Rows from block 2, named by matrix and row number. Rows with one number belong to one attention dimension. Each number is 128 + 32 x the weight over the matrix's rms, rounded and kept within 0 to 255. All counts start at 0. Numbers have three digits each.
# v: attention query, key and value (stacked) (model.blocks.2.attn.qkv.weight, 960x320, the v third), inputs 108-161
# proj: attention output (model.blocks.2.attn.proj.weight, 320x320, transposed), outputs 108-161
v.58:158186170094092188093102143133156133099115171125159153085124070140118138146214137106124057133166170097144079122157101143166168168112145139082164157183100105173113
proj.58:120133150141116195150176165123100141099146132169163128125137147118138090175083226127171100129139145158159143229172137140100107148122095070141087167105126080055126
v.59:115114070145102151130119126107131166127061120131164147133129087168087138116186112130080173190139164157066145174100204124103150149161147179117131143194135143117140
proj.59:128030064095107104122188120064050143138111142113113039087129164138142107074195112163129109167125121205119157143105117139138161140131071099102160200054116137145128
v.60:143171110107107161093078092084146118122147144212116156117143138116129153170110077162146164103126118127159136127129133057144145168117148117102104106166130119160086
proj.60:137122156153120101147149159096130124113130114148117142158095116159109104133206070101173095096140095104119126109121141175161139140139191078154113132105139068103172
v.61:122082110142139092139123071136160086101153106146132128130110145134081092180161112063133149151153136131108121086114131103124115115143086110126109183116089164094175
proj.61:178146117149127124166188160111074152118139171160139123137083152097089102144160123184164130111105123127141162108123120168187146162151189086073091099132117152095107
v.62:146097123131165084153137098168192159096157086101047139061091189165141093086134131093143128144132117055137127152131130193130104175167045108090180180102177111170181
proj.62:156123116143189111161109095108144140096141108092095143111119094117145146073124154144126105126162134183124192164066093143057122125124172143076124094148099133150150
v.63:191090104117168147245079117132092126099079109158130128149077103150151101145164130080136117069072100145105153164145181139067156121199057118114145117081129118063097
proj.63:107111140045120088054116036122074108183121154150126154175149042118152118134130100134144107180099165129118149127114160171135131071146166179158093126193191115186115
v.64:115085114183158070114144075103165158124130083097094088218163178130070155136124132098077131140170135214115162198129123116120145086075098129049099131154159157133165
proj.64:172073146142108132138160087108188134131157153134152155090143107163089135099120065085166111077089099134080156126124139072160175103134085081183103150152104090122094
v.65:093090142142120181133122132164071084135185078110086142103160137101114131116102116088110112159079103118130129113135110145101084166153096121153157071074141115146141
proj.65:183099163161129111153152165115144131118133167130163110078095107120129161131120138172111101119162100093062077134135079179124099195123170074124135130130169118097148
v.66:184108135046115151127170110132168129114152157109097107113078139116124138135137161157047113129163062173133147145130151099085140081111120093113150133123142100128034
proj.66:125092211178092109122073083098149067147170164116107115163158118103101101097154082107144158165093147139098149143120169101128150156114083152169143099121094128119087
v.67:106114118128191101149123127139116135105155175133114142100148091084086136137137096085169142196110098122107124152106117159192163154126148102142126153131106086136120
proj.67:116115126085097110095161111148165163121082146127113151092132183141103143157221138139170141125121116120079202128136124089099061167115135127147136108109117145132124
v.68:130113131129109085141136120119170109153151092140164151078111130137140142126138120163144128111173150187149087140107066139147142173121152074159183086151124099167095
proj.68:137112123102155153108081170099159155111056178115165102187176167096106108139104165127090141157146145102123119142127127104088100136141178094149107122145108057083129
v.69:138144161098069066110126164167162079136188158207136138141065123133163103084155146111152161139126117138129081099135118165202107096148165142161105151217172172151094
proj.69:166139144100097126134119120121104168153118165127105099186120228112163149122105173122203111079180145175152095193071124094088155038125168133065148101126073159144135
v.70:137164164162037183123061096109129107060026132136155149129113114121171134124086148100133143105188124117146120108108192173137176179134161179115091107184092141152096
proj.70:090210076150157118107117183148126125139126151151162104125117114137123117087141061116187119102170095128109102158102115088099082121150132213138135122140146106183175
v.71:088121152120160145135163091170094159185139146202187113093155164130165104151169119162121075146113086189150155163174164124100108132144222107102121110122090145160124
proj.71:100164104112152168160085121130215100096126138129063074128107107121166139139140123175087091122164136123143109123152148099097116096186075132123111099129120132150065
v.72:117085127118111054162145146128194134136126139097137171099089105153135140146126124164166072160108114186079082130110114102089145120181125091154140108153154094101138
proj.72:115181095126147080153120111140146157132093104129165156165148148105149073145146108118128167165093167125135160160140145184117142076133152123103183122156185110084149
v.73:080112121152141084073050130160157081160209144138070123185084120160092096121132128159122101103105178105144097164197126131111112062167140072131116126178078158129101
proj.73:178097080147090164137173181115131126143148104134117144078153103153108125148100119156110085145202107145158134086099066150120200126144151160132112112150064097126157
v.74:162207147114074183097135161139145058136179078156166086185152146148080074182159102176155074116133129163153118170149106133096178062148120161163121095109104152106106
proj.74:102179183158158121132209126114127160085091159108120184131126141069134104060124124099142151116158116097096241111098130157150163132127158165130117082114136115111112
v.75:182151132169158114182122117127141091163144091103134049137124081129192117147101146153133095109136116131120157147185129128148106120169078111128196125141112122139114
proj.75:151112131086085155144124108098094130123140095147096066101188125155147113144209100103139112078144092089143166028122139116108129177164166154131148084106170146191126
v.76:074030152161146086141149125073143135169134180113130077143103162125114097132168115153102078166101126131146123132146097128098129205148137107124116176102156142095143
proj.76:137093120139082111115116046112087138104121112094132077057085091149171134131192080163101186134109145118107119150132101128081189101095056136120162139129146143151116
v.77:113155144061075111141154113111140163160099155189139078178119168073118147115148093158128108135120150120168154143181123140102137104214123135119154140106068110120176
proj.77:085154093176124157147139106128096088145142181134128120124148124151117121106115111135091087059163152134076096115189145107168085114194105178113083134170089095063100
v.78:113097127147160084096127104104109135149129151207143106163146134105129186129161114179062156198132121142108143133123136104100126100141121144194120117051184111067167
proj.78:173164122106138114144138092145187127154128092075092095150143138156118135113084194105117117122081163160125095084110184119139160179127105126213102193103131116077184
v.79:121114144139130124164178129147115118108114083146173086166132131149031085130114130160113081101131167147092113127156090089076113191130126118088113147089089146157141
proj.79:123118175078142171148095141132142110097186121155116169116115134136125099130115137123152121121122152125120152153152099070176142139103108161152090168146062163116101
v.80:099118217181064097169094109169164143102128169157168074121085078129116147157114170136122137126129093098107183132132144143142153122136133156166125140120102137079154
proj.80:106113129174167134112089134168121168122120138107084180125094111177141055142086130061135139106162104121152101168104127147123137137153136140132062126109097151170108
v.81:081115155122105118123151187135170134118146184104163146124122135128141137139151107116173078091122129084116119081126110051093060120114165094082173156123145131141157
proj.81:080134101170161149126147133149147118101140101154110113107066142153169143107167111169125156086111106098154168072140137156183125167141202117094148086114152178124109
v.82:184119131128085081084119136181142141100131113183171104124054129158074149100109103151126171119142134190108116128148073085121140156085132144157134191195086119137133
proj.82:178081148103153114139092108092134170127113179139074153183102138109148093138083135143110104106108199100093132096137174135150069132171139136107133149130135108130107
v.83:119150108102097171100143118153167110166151179069138059190133127104171136083123106103080110144103078150099157154145099102123143108156134093115137046104136154069158
proj.83:140158107177132115172107036149121142186120114093134116095177088147121146164158111091139146172107067144068110137093160134136150192146101141142123155185154145121110
v.84:101156126147100104169196169176150096124125123107136108084107101166135126202058102112134149152128183092089113072193123086149116100083107139130128123091144031140137
proj.84:151158149130110120167117133108091159158094108101122178126082132140136146112149149181121107091071078105133135076124120173143051167128112103143116190120211162144140
v.85:137069158134207110094134103135090127104113122153135134110176128106209116146118124080098096148080097136108130109119151134172150120165127187135123146143098120174152
proj.85:152123144061148065140175163142106139161135145128149137157134165147168121107161157134161146142153169102150090105081076140124166117117140141104080175139116093138082
v.86:089142135089055142174175102165133105122152156157126101142130146129150117129096133111142096098121129168092133083097100146054105147122114124119082168116125143073096
proj.86:127137113142126137121110158082166156115101133170132097061088138162070170151081147124098156156173102111198106157148094148155157088114101106081124098129175115096143
v.87:135101112095114087187145139153143128154144143136120113079185089112137128092141145111109137122154093110163133111141163109092132144170146113095091120085120118185110
proj.87:152117153137086115144109164106085104154114101173160106088151123112155190138150206136142184126088096146105097177142108145088127114087148138173114208095080127146129
v.88:119099164094145091154071144160135108074156167197117182091093109166146163127147125184100123138080110100145126169149098195149085149168152122123193153188072093082125
proj.88:080065079133152089167134171103160148141165172124163113122101136166070135183141157071177126203176095133151100109187134050102130101152088117112094114106086110057086
v.89:128127084162128089145101158110140185102193106136114180049141061142114080135145104113157174130097078122058097128148115135113117160118127116137138139062131083116159
proj.89:150125095114124134135143162122130160163142182079122149112143139088145131178067158127139131146109133115074097148092122160125114131096138154134118160132114190098158
v.90:152117143134123127152140142159168118149119095123163116151147189089136162136114159145117092131081129093163127107112097126100104181129113068142116106180201119082117
proj.90:131111146124168102086148127090094149137080105155137116147150153145053108136186090131162209146122110096135095176188104068125123134224143088138165163137154116099083
v.91:139108106187141104141091138133160149098078123104136154134101115098192147128084166085174172076094166092121114135177032107126137132170154144124173083123163164133155
proj.91:077121106167116143149133139151068164181113112072083085141124139089106169120128135117090131129154091154069197115165103115093174116122069039092151140143114141165167
v.92:123163092104080168122129092194111109118144146135085069158106115093102135119190105062142142157147100115081090109146179154167065165137104139138099086134160173109126
proj.92:160150146155161153119169101209068146130108140125132154137136172166166152171110120145083140119100069153146126085161098112077200129107143099153061168090098125144116
v.93:061104138122148086110131119045191129088125083131122131166105165113129102155144136162080150092126170135151149174137115164082090141147085122105122146003083118124121
proj.93:094146073133162128116088170098086119135169127080119079124134086130127168160137086128119093164121104130086103138150185133137157155165123167179115154104102093125114
v.94:159169131148134116193133129164056199139062110150116122141147183109087109144109160109172095136150086126112164130135154163138112091118153112161143106073097149088129
proj.94:117123098111143141128141090170168109086125105142187120171142139175079116177140136114023152098162040160160108144120097162153174124167081150138094171093142073113102
v.95:129187163076168113122129119162108042081117111124150139123146104146136184152129163129111144126092090061132114114162076157099141161160071104130132143150105086092121
proj.95:164149146112110166188144135145131114111145153159128152128130146114183160150108177173167171134136124071084091104152104105131102093125098069111072142137101131112148
v.96:165168107142111095077163084240139133150156069111143148124117064096129194080137111173186146084125179152073171163159147116092101117147150132110093131130096186134080
proj.96:176128162121075120135101128082104081192193124097142095183147099115119164130126122117118158124154168159114118141117089142126146102073115173116109107114114129151156
v.97:115144095103105129198133109172108119103173150112069105095179156144091112097099098107107127130179079102072099137144066129154154079089025143124115087122142147125173
proj.97:115121093144122104135096132121116107172179110115107140107136116127135146151049129111178073151113113128203136144162096107081092174107134183079155163198135080103126
v.98:088129114143170145104153106166175116110145106069088112141169168119102135115156122173097052094086095112118178152143085163178129142085123045096111132148134096164119
proj.98:175084112061081189138129145252144142140138135175158156176101075124062134103128087227150120084116162148111119134116169115130157158072097096153114154086202098106034
v.99:143080086101185152128120121061117121148087105141146128090126150117123211138057071101126101109042165101197152140132056125126116147067119117128136147178097206140115
proj.99:083153096141116139106123140129155167171121070100182134144143141110180169124141136108125068126102094100127139089110120111124136139160146139144127103096171147171081
v.100:134137121149116097206153146099127117157149121169098161117094176077139105122134127178101151104112148150190194151046160114174109111100194132132199120121163077084106
proj.100:082129115132109120132174135098124133174092123099149135113115069087132121154157116112132126153167118120087087138123149142236167148132073104122150104171088111087078
v.101:113120140179197129115194116112140184109138115143095084083137126183104100130142136148179143135054132074110059139079103108161067125176151144113120121114169136175070
proj.101:143145120216156082116112123131175180082170099079142170185093105074114141155145127138130124162133146131125101093194145135144129153107170139083095184144128111201174
v.102:124118075156150153151123097154127114116129134157128172140103098188160165169096096134130066119139081114049100144230164129112109136073147135167165091105100152112130
proj.102:120159131150145178071185146182133210137148137151117128121119174096145150119128170117106150080139097074151140084150150162118129175103153134108092137143131107220143
v.103:152143168113152123105074138134113149135134146125182092112125095053154064114092089164133122092075097128195162121135116152110110141147123148201100144110195140158106
proj.103:114118113157235120127147168121138143057140114108144150110165158096136021197111147098145118082203113165079132192176165067076135122069127107119130116134083134093092
v.104:112173149138090118121144157114074140177148127135130118085168142157142169142142153053152154142088078165123134108186078091078179166103145163160171090066156086095132
proj.104:136131182109128156118109185132139139132084153156169151184120129181097091128102106121119155095138082088163105163106089149151126181089140145142166085150051128125105
v.105:107163134101128094111215117102091097146068219178153115122195084059173149098096137158072086122122152202138137120106082134157131176122150115184110094118168055067132
proj.105:132146087133140177148124117129099148173117175093111086065190115093104123145130087135135176142062077045125152132144114148147148100108114137125190085122079173149094
v.106:131109139213112150120178091067114132180085135162158119142178159120136105078107160115150126160107140062135073129106063132158149127144117157116131096071107101152126
proj.106:157112145149097145203106137116114132151128154128111145105068144075134126104100050165170143110143127108071093043113119101177123118113085186165141111093119137094129
v.107:141096104131076119077116140151117149133117103140137145075130052154115121093093147097120070131082147168098190121141124108098204128146158154177073092153151097132103
proj.107:111089113156186170156099155080114082114159112070113134090141121159090101167117108099161091128129140151148121212133168087165141127103127135115111140150109147177177
v.108:125207138156159140132090129139083167119138152121139131131153161131051132157122121097155164114081166155117122149132132118126093120135074149164112156145152138136077
proj.108:109124161163112151132130162136129162089079102082120111115139158154197147143075126089170081099093058100183130152113100151106142154088184142130195125138064100128098
v.109:050059183121136164080138117149112164113180147118143157175104143078122086102178125124165132113074149121088121100124153110189063114161124125110116127080157133141104
proj.109:166110132239123152158164138161091159147125132141135148120175163156120139113109140106101132103156151053124128119099154064203104154063129118119151121099101101134185
v.110:177153134157114152138162097116209139160117115115156092103124161078156170137193125142116140154109135139119193145080136094153125142120176189147177084139133176167072
proj.110:194099067219096166066103135163109191127159129137084120113107123201142150118169132186136120182112089164127102063119118177137120133131128084144133167093147139133134
v.111:170137166150131143117173115116123130105101117131130187156151155168159160113153140105157086089157152116179157123068101115111136142178158176163097120131161136085129
proj.111:101117097167161096111140148200090122158146142104116143122152111099106135147159158127128188095135075148118154127022124137156048172039125103145207083100125136097167
v.112:155109131108110167154097117085106168135116111172145114104154139171120104136145105195123118134054129126109114122070164147176098131113149093104129132124188179163121
proj.112:171195152093098114117140120115129106083089115110141146118118189127127082145174180120157138158147111167134070146137088166137168114140165094127166154157136123136165
v.113:144151139104137176079088110150157158104145115130084147151119133147140165105126154106124149137093085197178101150141127132121131140102131170155142069117110121116127
proj.113:132165095149090172128156090153124149093192135157105165142118129136100096150126141146105127061099090128091073134144116105118167096098153158093149100128099119131124
v.114:134166171127101126118193126153107161127146111112079159136142164195140046124101079106070126150168109087127135102127156122185111077069075153075142157111133205138143
proj.114:175146141104113079153115137159164124172129086120131125101097113166161106108063131068116096129074109155133175170142087102117098161175144134113180083166121174035084
v.115:058051107120072159063102068093182100148134088090092123095123107111132176160179098140138171132169094125176090134159124116121118077142128167104219153108135182095157
proj.115:092128110159120117125127146088109188097153153160146089123117111147161105070148115172142156081099108177139082157138137123110125156092120151162032179139158189130151
v.116:129053153157162127165089144142124101168097130109061113140126128148096177109106122137120061150120115115116082113156122096107182160131099107147148135192151112144121
proj.116:103189073129156133115137170181148116125141116100090106169150128145095121184146156111092085163138142130100111131082129142120145114145165134126106134159169108151070
v.117:112128158145098167091200130146156116094178160150135148091124155121108140130088161079132110126166072119110135107132117137075095150138185155101140138071119158086142
proj.117:078117149170177048186124144062086142143183170194073136078111145117099120097076154115138114163133131050154067040074146149100145150063117118158145171107150158207142
v.118:130107185191152162114123148147150110145155115131131072133146087091116194134156144144139121168179170138143120119141118066101131155086150153162074134080148140091073
proj.118:106145113129137081105110149123110165060192095130134135132108159137075083087070128163142204145055166161116109128081136103127136111079143120162132098085143082136090
v.119:117149146119126125070167065088139104181118152132070148133136138117149105102146125114128092136139128173163062168130142110106108157136079124096096172049098117101141
proj.119:079138127160127103165078129083123125085159082068126135139154115111134056086103084160104176097196127165079134129121094136121153147144112062071166115110142145090124
v.120:141147178127169110147084083169129119105157140083103127087121131110072151169115111103112118110152122148136102150154132177143122090122090106161169125152107139165193
proj.120:112133132077146108134115108155136142113156131103148132143164124133122132123193136131153088167099162114149115102076135116153131192153112156073119123163119147082121
v.121:100153115160132113113117122087113103175107116214109111131144157162145166089098144102115135210066103081159088100171133123121140142116100087129134154077097158212132
proj.121:122162154173113110144091089134147099161070133211087113148060150114131074101088132167111121112185111105080112138147120132123126077128141122127127125131083165154077
v.122:072081151071158107134111117135112157097115136120093120110089151115192165124089122101181121134136084111093074150140089126160160102108133112172058131150167131121141
proj.122:103108151146177091136165107094123067163156150136098120097167162131127089131103097122119118086112154063126165115104135104146077100126184133089096151058114167161111
v.123:104138126154118151107148113117129119097098166113153125098139168117096146073067113168168111068128154084126138092212132076154120171090098173076145189126112144175169
proj.123:104117138169154099058097130104139139161106099103142106122118120085074131136111090084112134142074156112113090091175153117086165090133152143176097115179127164113138
v.124:123118117126150130161115078114130097131138157122059133107157107130114139095133138101103135125123108137170202158094120176146135163197173096073181141049130155137162
proj.124:099166104090138148172103095156114106122128077131127166157167120095141125130141103164165133126134123129115125096133167096135114142157115185087142156147125100087152
v.125:126133081173165154153121145135131115132117058092088046144103131140165136082142110146059141151105165176148157129115147133121155164142134102096115121153138093063092
proj.125:146180154036077136178121076134134142110153096123145159156144133128094105105162196124177142173123118131115176153089091172115124092120117096166143137082145096142108
v.126:116196150080195125129133143110124120139104129158166093121176200190122090117169132101087126132107110170100159126099107116188117127121159067163107161195192120125076
proj.126:117146116090083197206126169139120133122098178149135100143094188178128140159152120102079131114149116138176101202106074099117079089151117159150163113134133125136121
v.127:099100138109130150187133128117127092136117185104134151088149133145166131123155106105141103138134146117164147081143094107114128154156123109114111110087145106100132
proj.127:150158082083139102088098126153148138129121134129190133136182128093081107130160088063124128102100130102183146119122090116133112149151135098133153087135080165179103
v.128:077159174135078170118113099199115146082085096111179075167141194063143111127151042095111125167117147131153165101113078153162113113131132120103103105152113147152129
proj.128:137121146149171095188101102182176150131090134109118172100093086168130107109106138117047172134103133099150149152097147161104114169151074144169150091064151107159125
v.129:084155147120064111162149111201119157255152072118168147155090157145082137161155129131110138150115090089148153104105141155169152092127070108153096075152156119217130
proj.129:132127125145168167169127091141152125105121137195116153101190163077126135115135131145124140134074111108154124143077099102101147104095173174151163119111127169100154
v.130:105173118062164076157111158088171157123116209159124103153159159150127167175126155144132110138181116101094118086145134119107105147120120103145106102110107148158170
proj.130:124140154107107127167154152137154105194112100079153094171183140183141085160143086050147121141101148134137116143165095104167134127115184126108111158133153102152152
v.131:171078136103108162097107155159106131115060123128121090195138162151156079089160136145070126149171122123115129099142184134128125091074097133104145125164144114155176
proj.131:149135080146078122184146165159208139116133086119081126116108116100198116126164129141145183142074095177148109066122127099099131093160118133102200131187141141137161
v.132:080115158148173097118127128130128149109080185121093072147182162206095141128152130164114125089150106083142133109093164113103125124135093114116128137163107147123117
proj.132:168099139164131109107148136133129166142122145130082155130084163092092072092128127123188074115116152119124156132145145119157138105152185150088114133118091119077180
v.133:085130094140172108144093123134080114120135138161169111115099122140138104087151110182131177151113133045140156123113172120123092148168167052122153130130148127089102
proj.133:106112121197146144078105111097156141131107107136165111158133088117078109105152091135156138136093140123113074140140157144145141142111173150121137129072089071136151
v.134:107209150120106124133097159090087151137150126138122151107150112138160090089138128108137085095110121134093135115164100146086112125125107096094083150125147178082179
proj.134:124108134157135136122095137118130109121088134090094126121031165162113161088125127118107149156127132141117113170161157104108121111130080170204093109104089079161105
v.135:129113103094120090126082142110110088126170149180063134103137106191138143105079124163122117068134076174133139098135174080126116157099151147125144170068145113136129
proj.135:136147102143114147130161168170116120114161147128122165100145113159098134124195125141161136156143101138181114144143133120114085109122124098130089144180178134137117
v.136:133201144151137111122130170176145112119117095149091102153176134152098100083214138120137125117107109082118154139129065137059125125128172131168135114154162100140096
proj.136:120065174166071149142137163128107163161140125077153084156139131123073171139114163066130133139112101109160112145082163143207146095124151090202138077157130150145151
v.137:106148071143156160098121134114037138127085072079155166106162163102155109134112137090116120124091125098129159139145152116139051147132102129146146123060085091157163
proj.137:204132160130120109178165121108123136098093124122065207144110112088091117141092162104122155117142078119148167159176093094118121119156095095157103179168100140174132
v.138:133171133170124173161136128086135123100124121154124124086091187095071146134140111142162140097118165142138127184171126130160104131134162144119055124097138131141094
proj.138:136117095141154078115150183132106133143100155101100142120104141155136150150137136089143102084171168113100077186179133098058103129114135126124083165105123075095126
v.139:103139086153082141156110134115078085074177101115127127096119109129106156110125149117186136144149172129115118190135127151121141129151110193100120110141106102148101
proj.139:148130099183180107148143151138148145094104096100115153129148083188145128111120135063051148137123123135145147077150141115126112167068131088133111153151142156087112
v.140:147164156149147115146162127093155120171169123150140138142089099065131122118149090062112108107162174074117177164138132160065115173146153127121129126081127128140146
proj.140:091159073143162181116103072078089147152128119108120102132116099094133140122126147146152084132119173153101088200094141103128154142070124112132082166085153043114096
v.141:159185055127130100110126106111083149132118105126148157100081153100141141133119146141108119149114134092168132101130149101104081089167126140178146153142120152179098
proj.141:147097122131123143097125093089121192197072171148145133135172132138132115143114149123140141113134147186100119162141114063106157139107175110169155129138076131166088
v.142:081129122195082114079140088149155138160153118165126145119118112128164144092215125206104168135081103139098133116094132100166147106171159154110173142144163138093114
proj.142:078129118132122099120104138135086164127149143176155135154129122153149148107162217099161130102184116107151122119197148106118162154087189102154168139111140054095152
v.143:121115166159123081153131115118094118143129131122108113134098100143110163105158144092126120118110099123093209129106146165165152192116133119125139119129088147110150
proj.143:197155138124148124125093121109116150123038168157186211191164194114177095096130162029103149125115091124098117167108128166167134129143117058134116155155115109097141
v.144:099058069117077152106161087126161124117084210221183087163122134099172151086170173118106129123130085152161134147139056080137129130081118123111151118148122176057153
proj.144:107170127132095121141077141189105227120132129153198059125188144114134180129128129126136138116127094140116149145078110129094164096128188193141133175112155158053102
v.145:145142087111102195175122160139058119166117151144108109143110108073177085184084100073124128153085157151128181129101058165169103171198091146084126123162043179093118
proj.145:189184150171189160150129141122088124165122065130151124188115145168088163119129135126111093099116107153143126174106141167167094122137113150126134128120111101127092
v.146:154111106175084135056191116150174161145190095137146152118148134156085149096136157159108102134074112147132069116158141120125081148161143108194144144126113120098108
proj.146:162131167128095121133138101200141106158142124138161167134133097059139150122154150162168076142185189141113097082134146142144105135105161045139137120127112108130164
v.147:163150154182112093163109093082133163099143125138075120126072159229136107143133159096143140133135148068178160178116078172108163087120142132091089184136141100081094
proj.147:148140119112148199130139115120141148085125079139144139172085102107117140177141159140163158123107103127063165189068161144116140150153194133092145094116113109115136
v.148:161116178092100130073175095131186150150126132086147151193137098147160161147183079123159138140103139152140146107091115101141160032118142139125156152144184171131143
proj.148:071130109072128117150123111158107158123102115164159149160157081135147099136109180067117198172163118109111109085163103130161160220130138140121112093134117093107162
v.149:167171139083151106132133183073130071148066139138147106185145112134178111141130149104085076110175093100152142174086090118122166091089151144070146098135133171133088
proj.149:136165119095119122091119072077130090154136196124122084190188100063110128088117127078187131085130142165097154205109117161160105130132132149138110152094128138074105
v.150:097146139152091135096136173160182125105148128131129127122125127161126067180057134126168099148074126121149145095142065140120069127115114154150147181078120122088193
proj.150:070081111103144183105124152135074046125141153146093151144148142149144098101086097113141111109205162095151122133140039153165072130147153120158126113192107105142067
v.151:121144133103116168189112142120143107122095112104113109121143170169139113125132099127055119127077118114162113180138136143084084112131062107103127164075087140045073
proj.151:134139181134115114097122107112083101190150145087149121163154108179166185138100092114163204094151160133207101126098139108117161117123095180149123090095168173170106
v.152:177149111136117096128124127146133131180099159156162113146120116125122177119125129104132100106149140109125136146080171081123126131193124112099131075090122125111108
proj.152:095117098128141141084105100133162149138145116140105126185144127069088157137168105128126110166116149131138111143103119165190099147136137123111130174070184108140137
v.153:140160128147140150149154121124192128098107145131139099122069120150089108113111150135116150180152162109144096105109143135182175117130090099159155135107124121140101
proj.153:131123145187155108137149145146194058079174113165126134137155082142123116139157142105161115046115117153117150099181150121134127093105124120053166153165070108121168
v.154:088146155208152122123161138136116128104191120127110080138084097179143111102114091111153107158128136136112161108120090140152187157063094136149142119171141146123122
proj.154:126060155111144164107119132136161117111069139084139181129122179151187090171095112147089171152125128123124140142199147163099104088168093104101185167158075132089091
v.155:148109123105101134118188087085155179094097208165067100127116141130137168130122140171154132129118168162115085133170129130180134108103161137160088135169130114138143
proj.155:152069135150045107133127131178128152146097156129201117115039122155141150070103112149141076100162112150148135097131148143151103133143147159122125116174114143135179
v.156:115138132094156115125117140134102077119094123152211130078136153126106162170169135114105140125178117148104129112133128124125162114129154131116118100110155104145158
proj.156:172103123124111109159138120109128184112076085142176143149122168150152114151132077126130122183103152104124128138125112098086137180178166179139091111144147128124125
v.157:149111143201060171097181090171166084082104158181170091161120083093165146139093147090139106088104107109108101118161092157146165118079064105150106155074131117172133
proj.157:087104073157124133188066127129135114158123172169170154163095107086134151114070107109094134161137126114101141096100148144090141098164108095103076140113171099132107
v.158:163106097164107122097135152096063122126099175142153126142166153046124173111140127159169063095113140081115135163117098164130132165050178165115099136113086118168140
proj.158:098162099201111146178098178119124120107095089104160113168132121151142107161076121130062115194131079173167188124145097131103144117105093103142110150153155079087102
v.159:149157174118069136108102179203101090138132196107140127151078130151101151070120119138095151170178118073125152131114154072139199124176096101104114098184136129121070
proj.159:094148070130174121123156189135186158127140148103071134128157084165123118185117155137127107163148137170122148100080148188129076132127096095101158121080144117123077
v.160:185167113119088073127140141147190167068114114148110176092092151114170108108137114120140136131159136118153083153130145143139079137108100117184079116166150112129101
proj.160:088163155138097108133128121179146176095194131131151137113109121174164132082108094179093146105048131093120156124138147150078083167112146148108155142038147147097102
v.161:183125166075189149114117167101117141139167109142165081132087101115109145135095098153076137080102064105187171160097153099127109115105141112193141169124187168125144
proj.161:112160133148083131171108061197095147126099099112143164110126086141159123119116145111105124096145165143066161113130120164170109163139063083182128136174125137091117
v.162:101109163075139127199166128104131168148181063193092118117156170116090179083101167098142099076094098131096126119144079141090118104150168135126154188163102132165144
proj.162:121181097159066145072158177089101107110122163146115121103202127128123182110113121119161147098089072148143073131098165138161140142137148156160160116135069145115159
v.163:147138120123120104107183084064164135139091099158133122108181083149045185139122180126148165158151110130122146108150133103147116150154162101101138101099148101120160
proj.163:084105092148168096147123150137129159108130119134142155098116116085183163122114141163094157131175091115200207127139161158083159152096129119124151167111125065138094
v.164:124165092145110099102122133144156081149160152133104091059122162169168098135123153164133139117158152153109088136128194160122160130139165115129114196124104166119123
proj.164:120112122154142160089132130062109160124121162072152130132125134080093116131131106094097127093166119160140125170148104088130115157110085161135100137152123140203131
v.165:106113151149170107195062148075108137146134116183080158164115172179088180054122087142087093160145062179138136156103069145147113109108149130130120167099141166143107
proj.165:110138119143145088121135158119131127124150110149148161100140169131117169183107158041094163129086097123146083162197069160104074166150086110081102121141099130156131
v.166:072158111165160133124139163077168136115133091162079190130112145065063073100138113060073172082120122169149070089076160112166049130146096137162108107170112131115162
proj.166:099123059100160098116154132140137179107111190145144129112102116139139153152149133122106128053168170104110136092157139109199122204176163138111132121137128179142130
v.167:164201114084112164108157132102165172135167118128106122141130149096116146127175109126049127144084110058157145122103124067103114112197162157127079074119099108109130
proj.167:152107106120127077145122185159151131100127125112048072170127132131092100113119120112089115153137103090114120129075082136158127175111126092070112069153182162128147
v.168:088138109180180139154159086081161126122134141153158181167123093123139132159110105130073164133101163119119112101105121160127127153150144130110110125086099181153135
proj.168:110172149119153183093076140109070067142140141105122145128119168128160094133147087074069140140103125128090132105088102154127139144082130163118154144147125165145151
v.169:149156147090114109170142125143171141097082143103132146152116114095176116132174180187096120100123132147131151145130181137120197143092154086154101101116088133161115
proj.169:088110145142133120068129138178084080132111125086073138160138121130147106114136139100101119044058114142143107106127177125163138111175110092126138129168153141110204
v.170:114202110100128155147127138129184244116150139148110107138113108166142151116184064096140091133148175136138158135149105099131097117164208145138125116121167123115080
proj.170:157064146185123161123128176117100204136118191146105155129105124126168106103106145171140082103080097141150203161127150128119122082123141130179115159113130120141147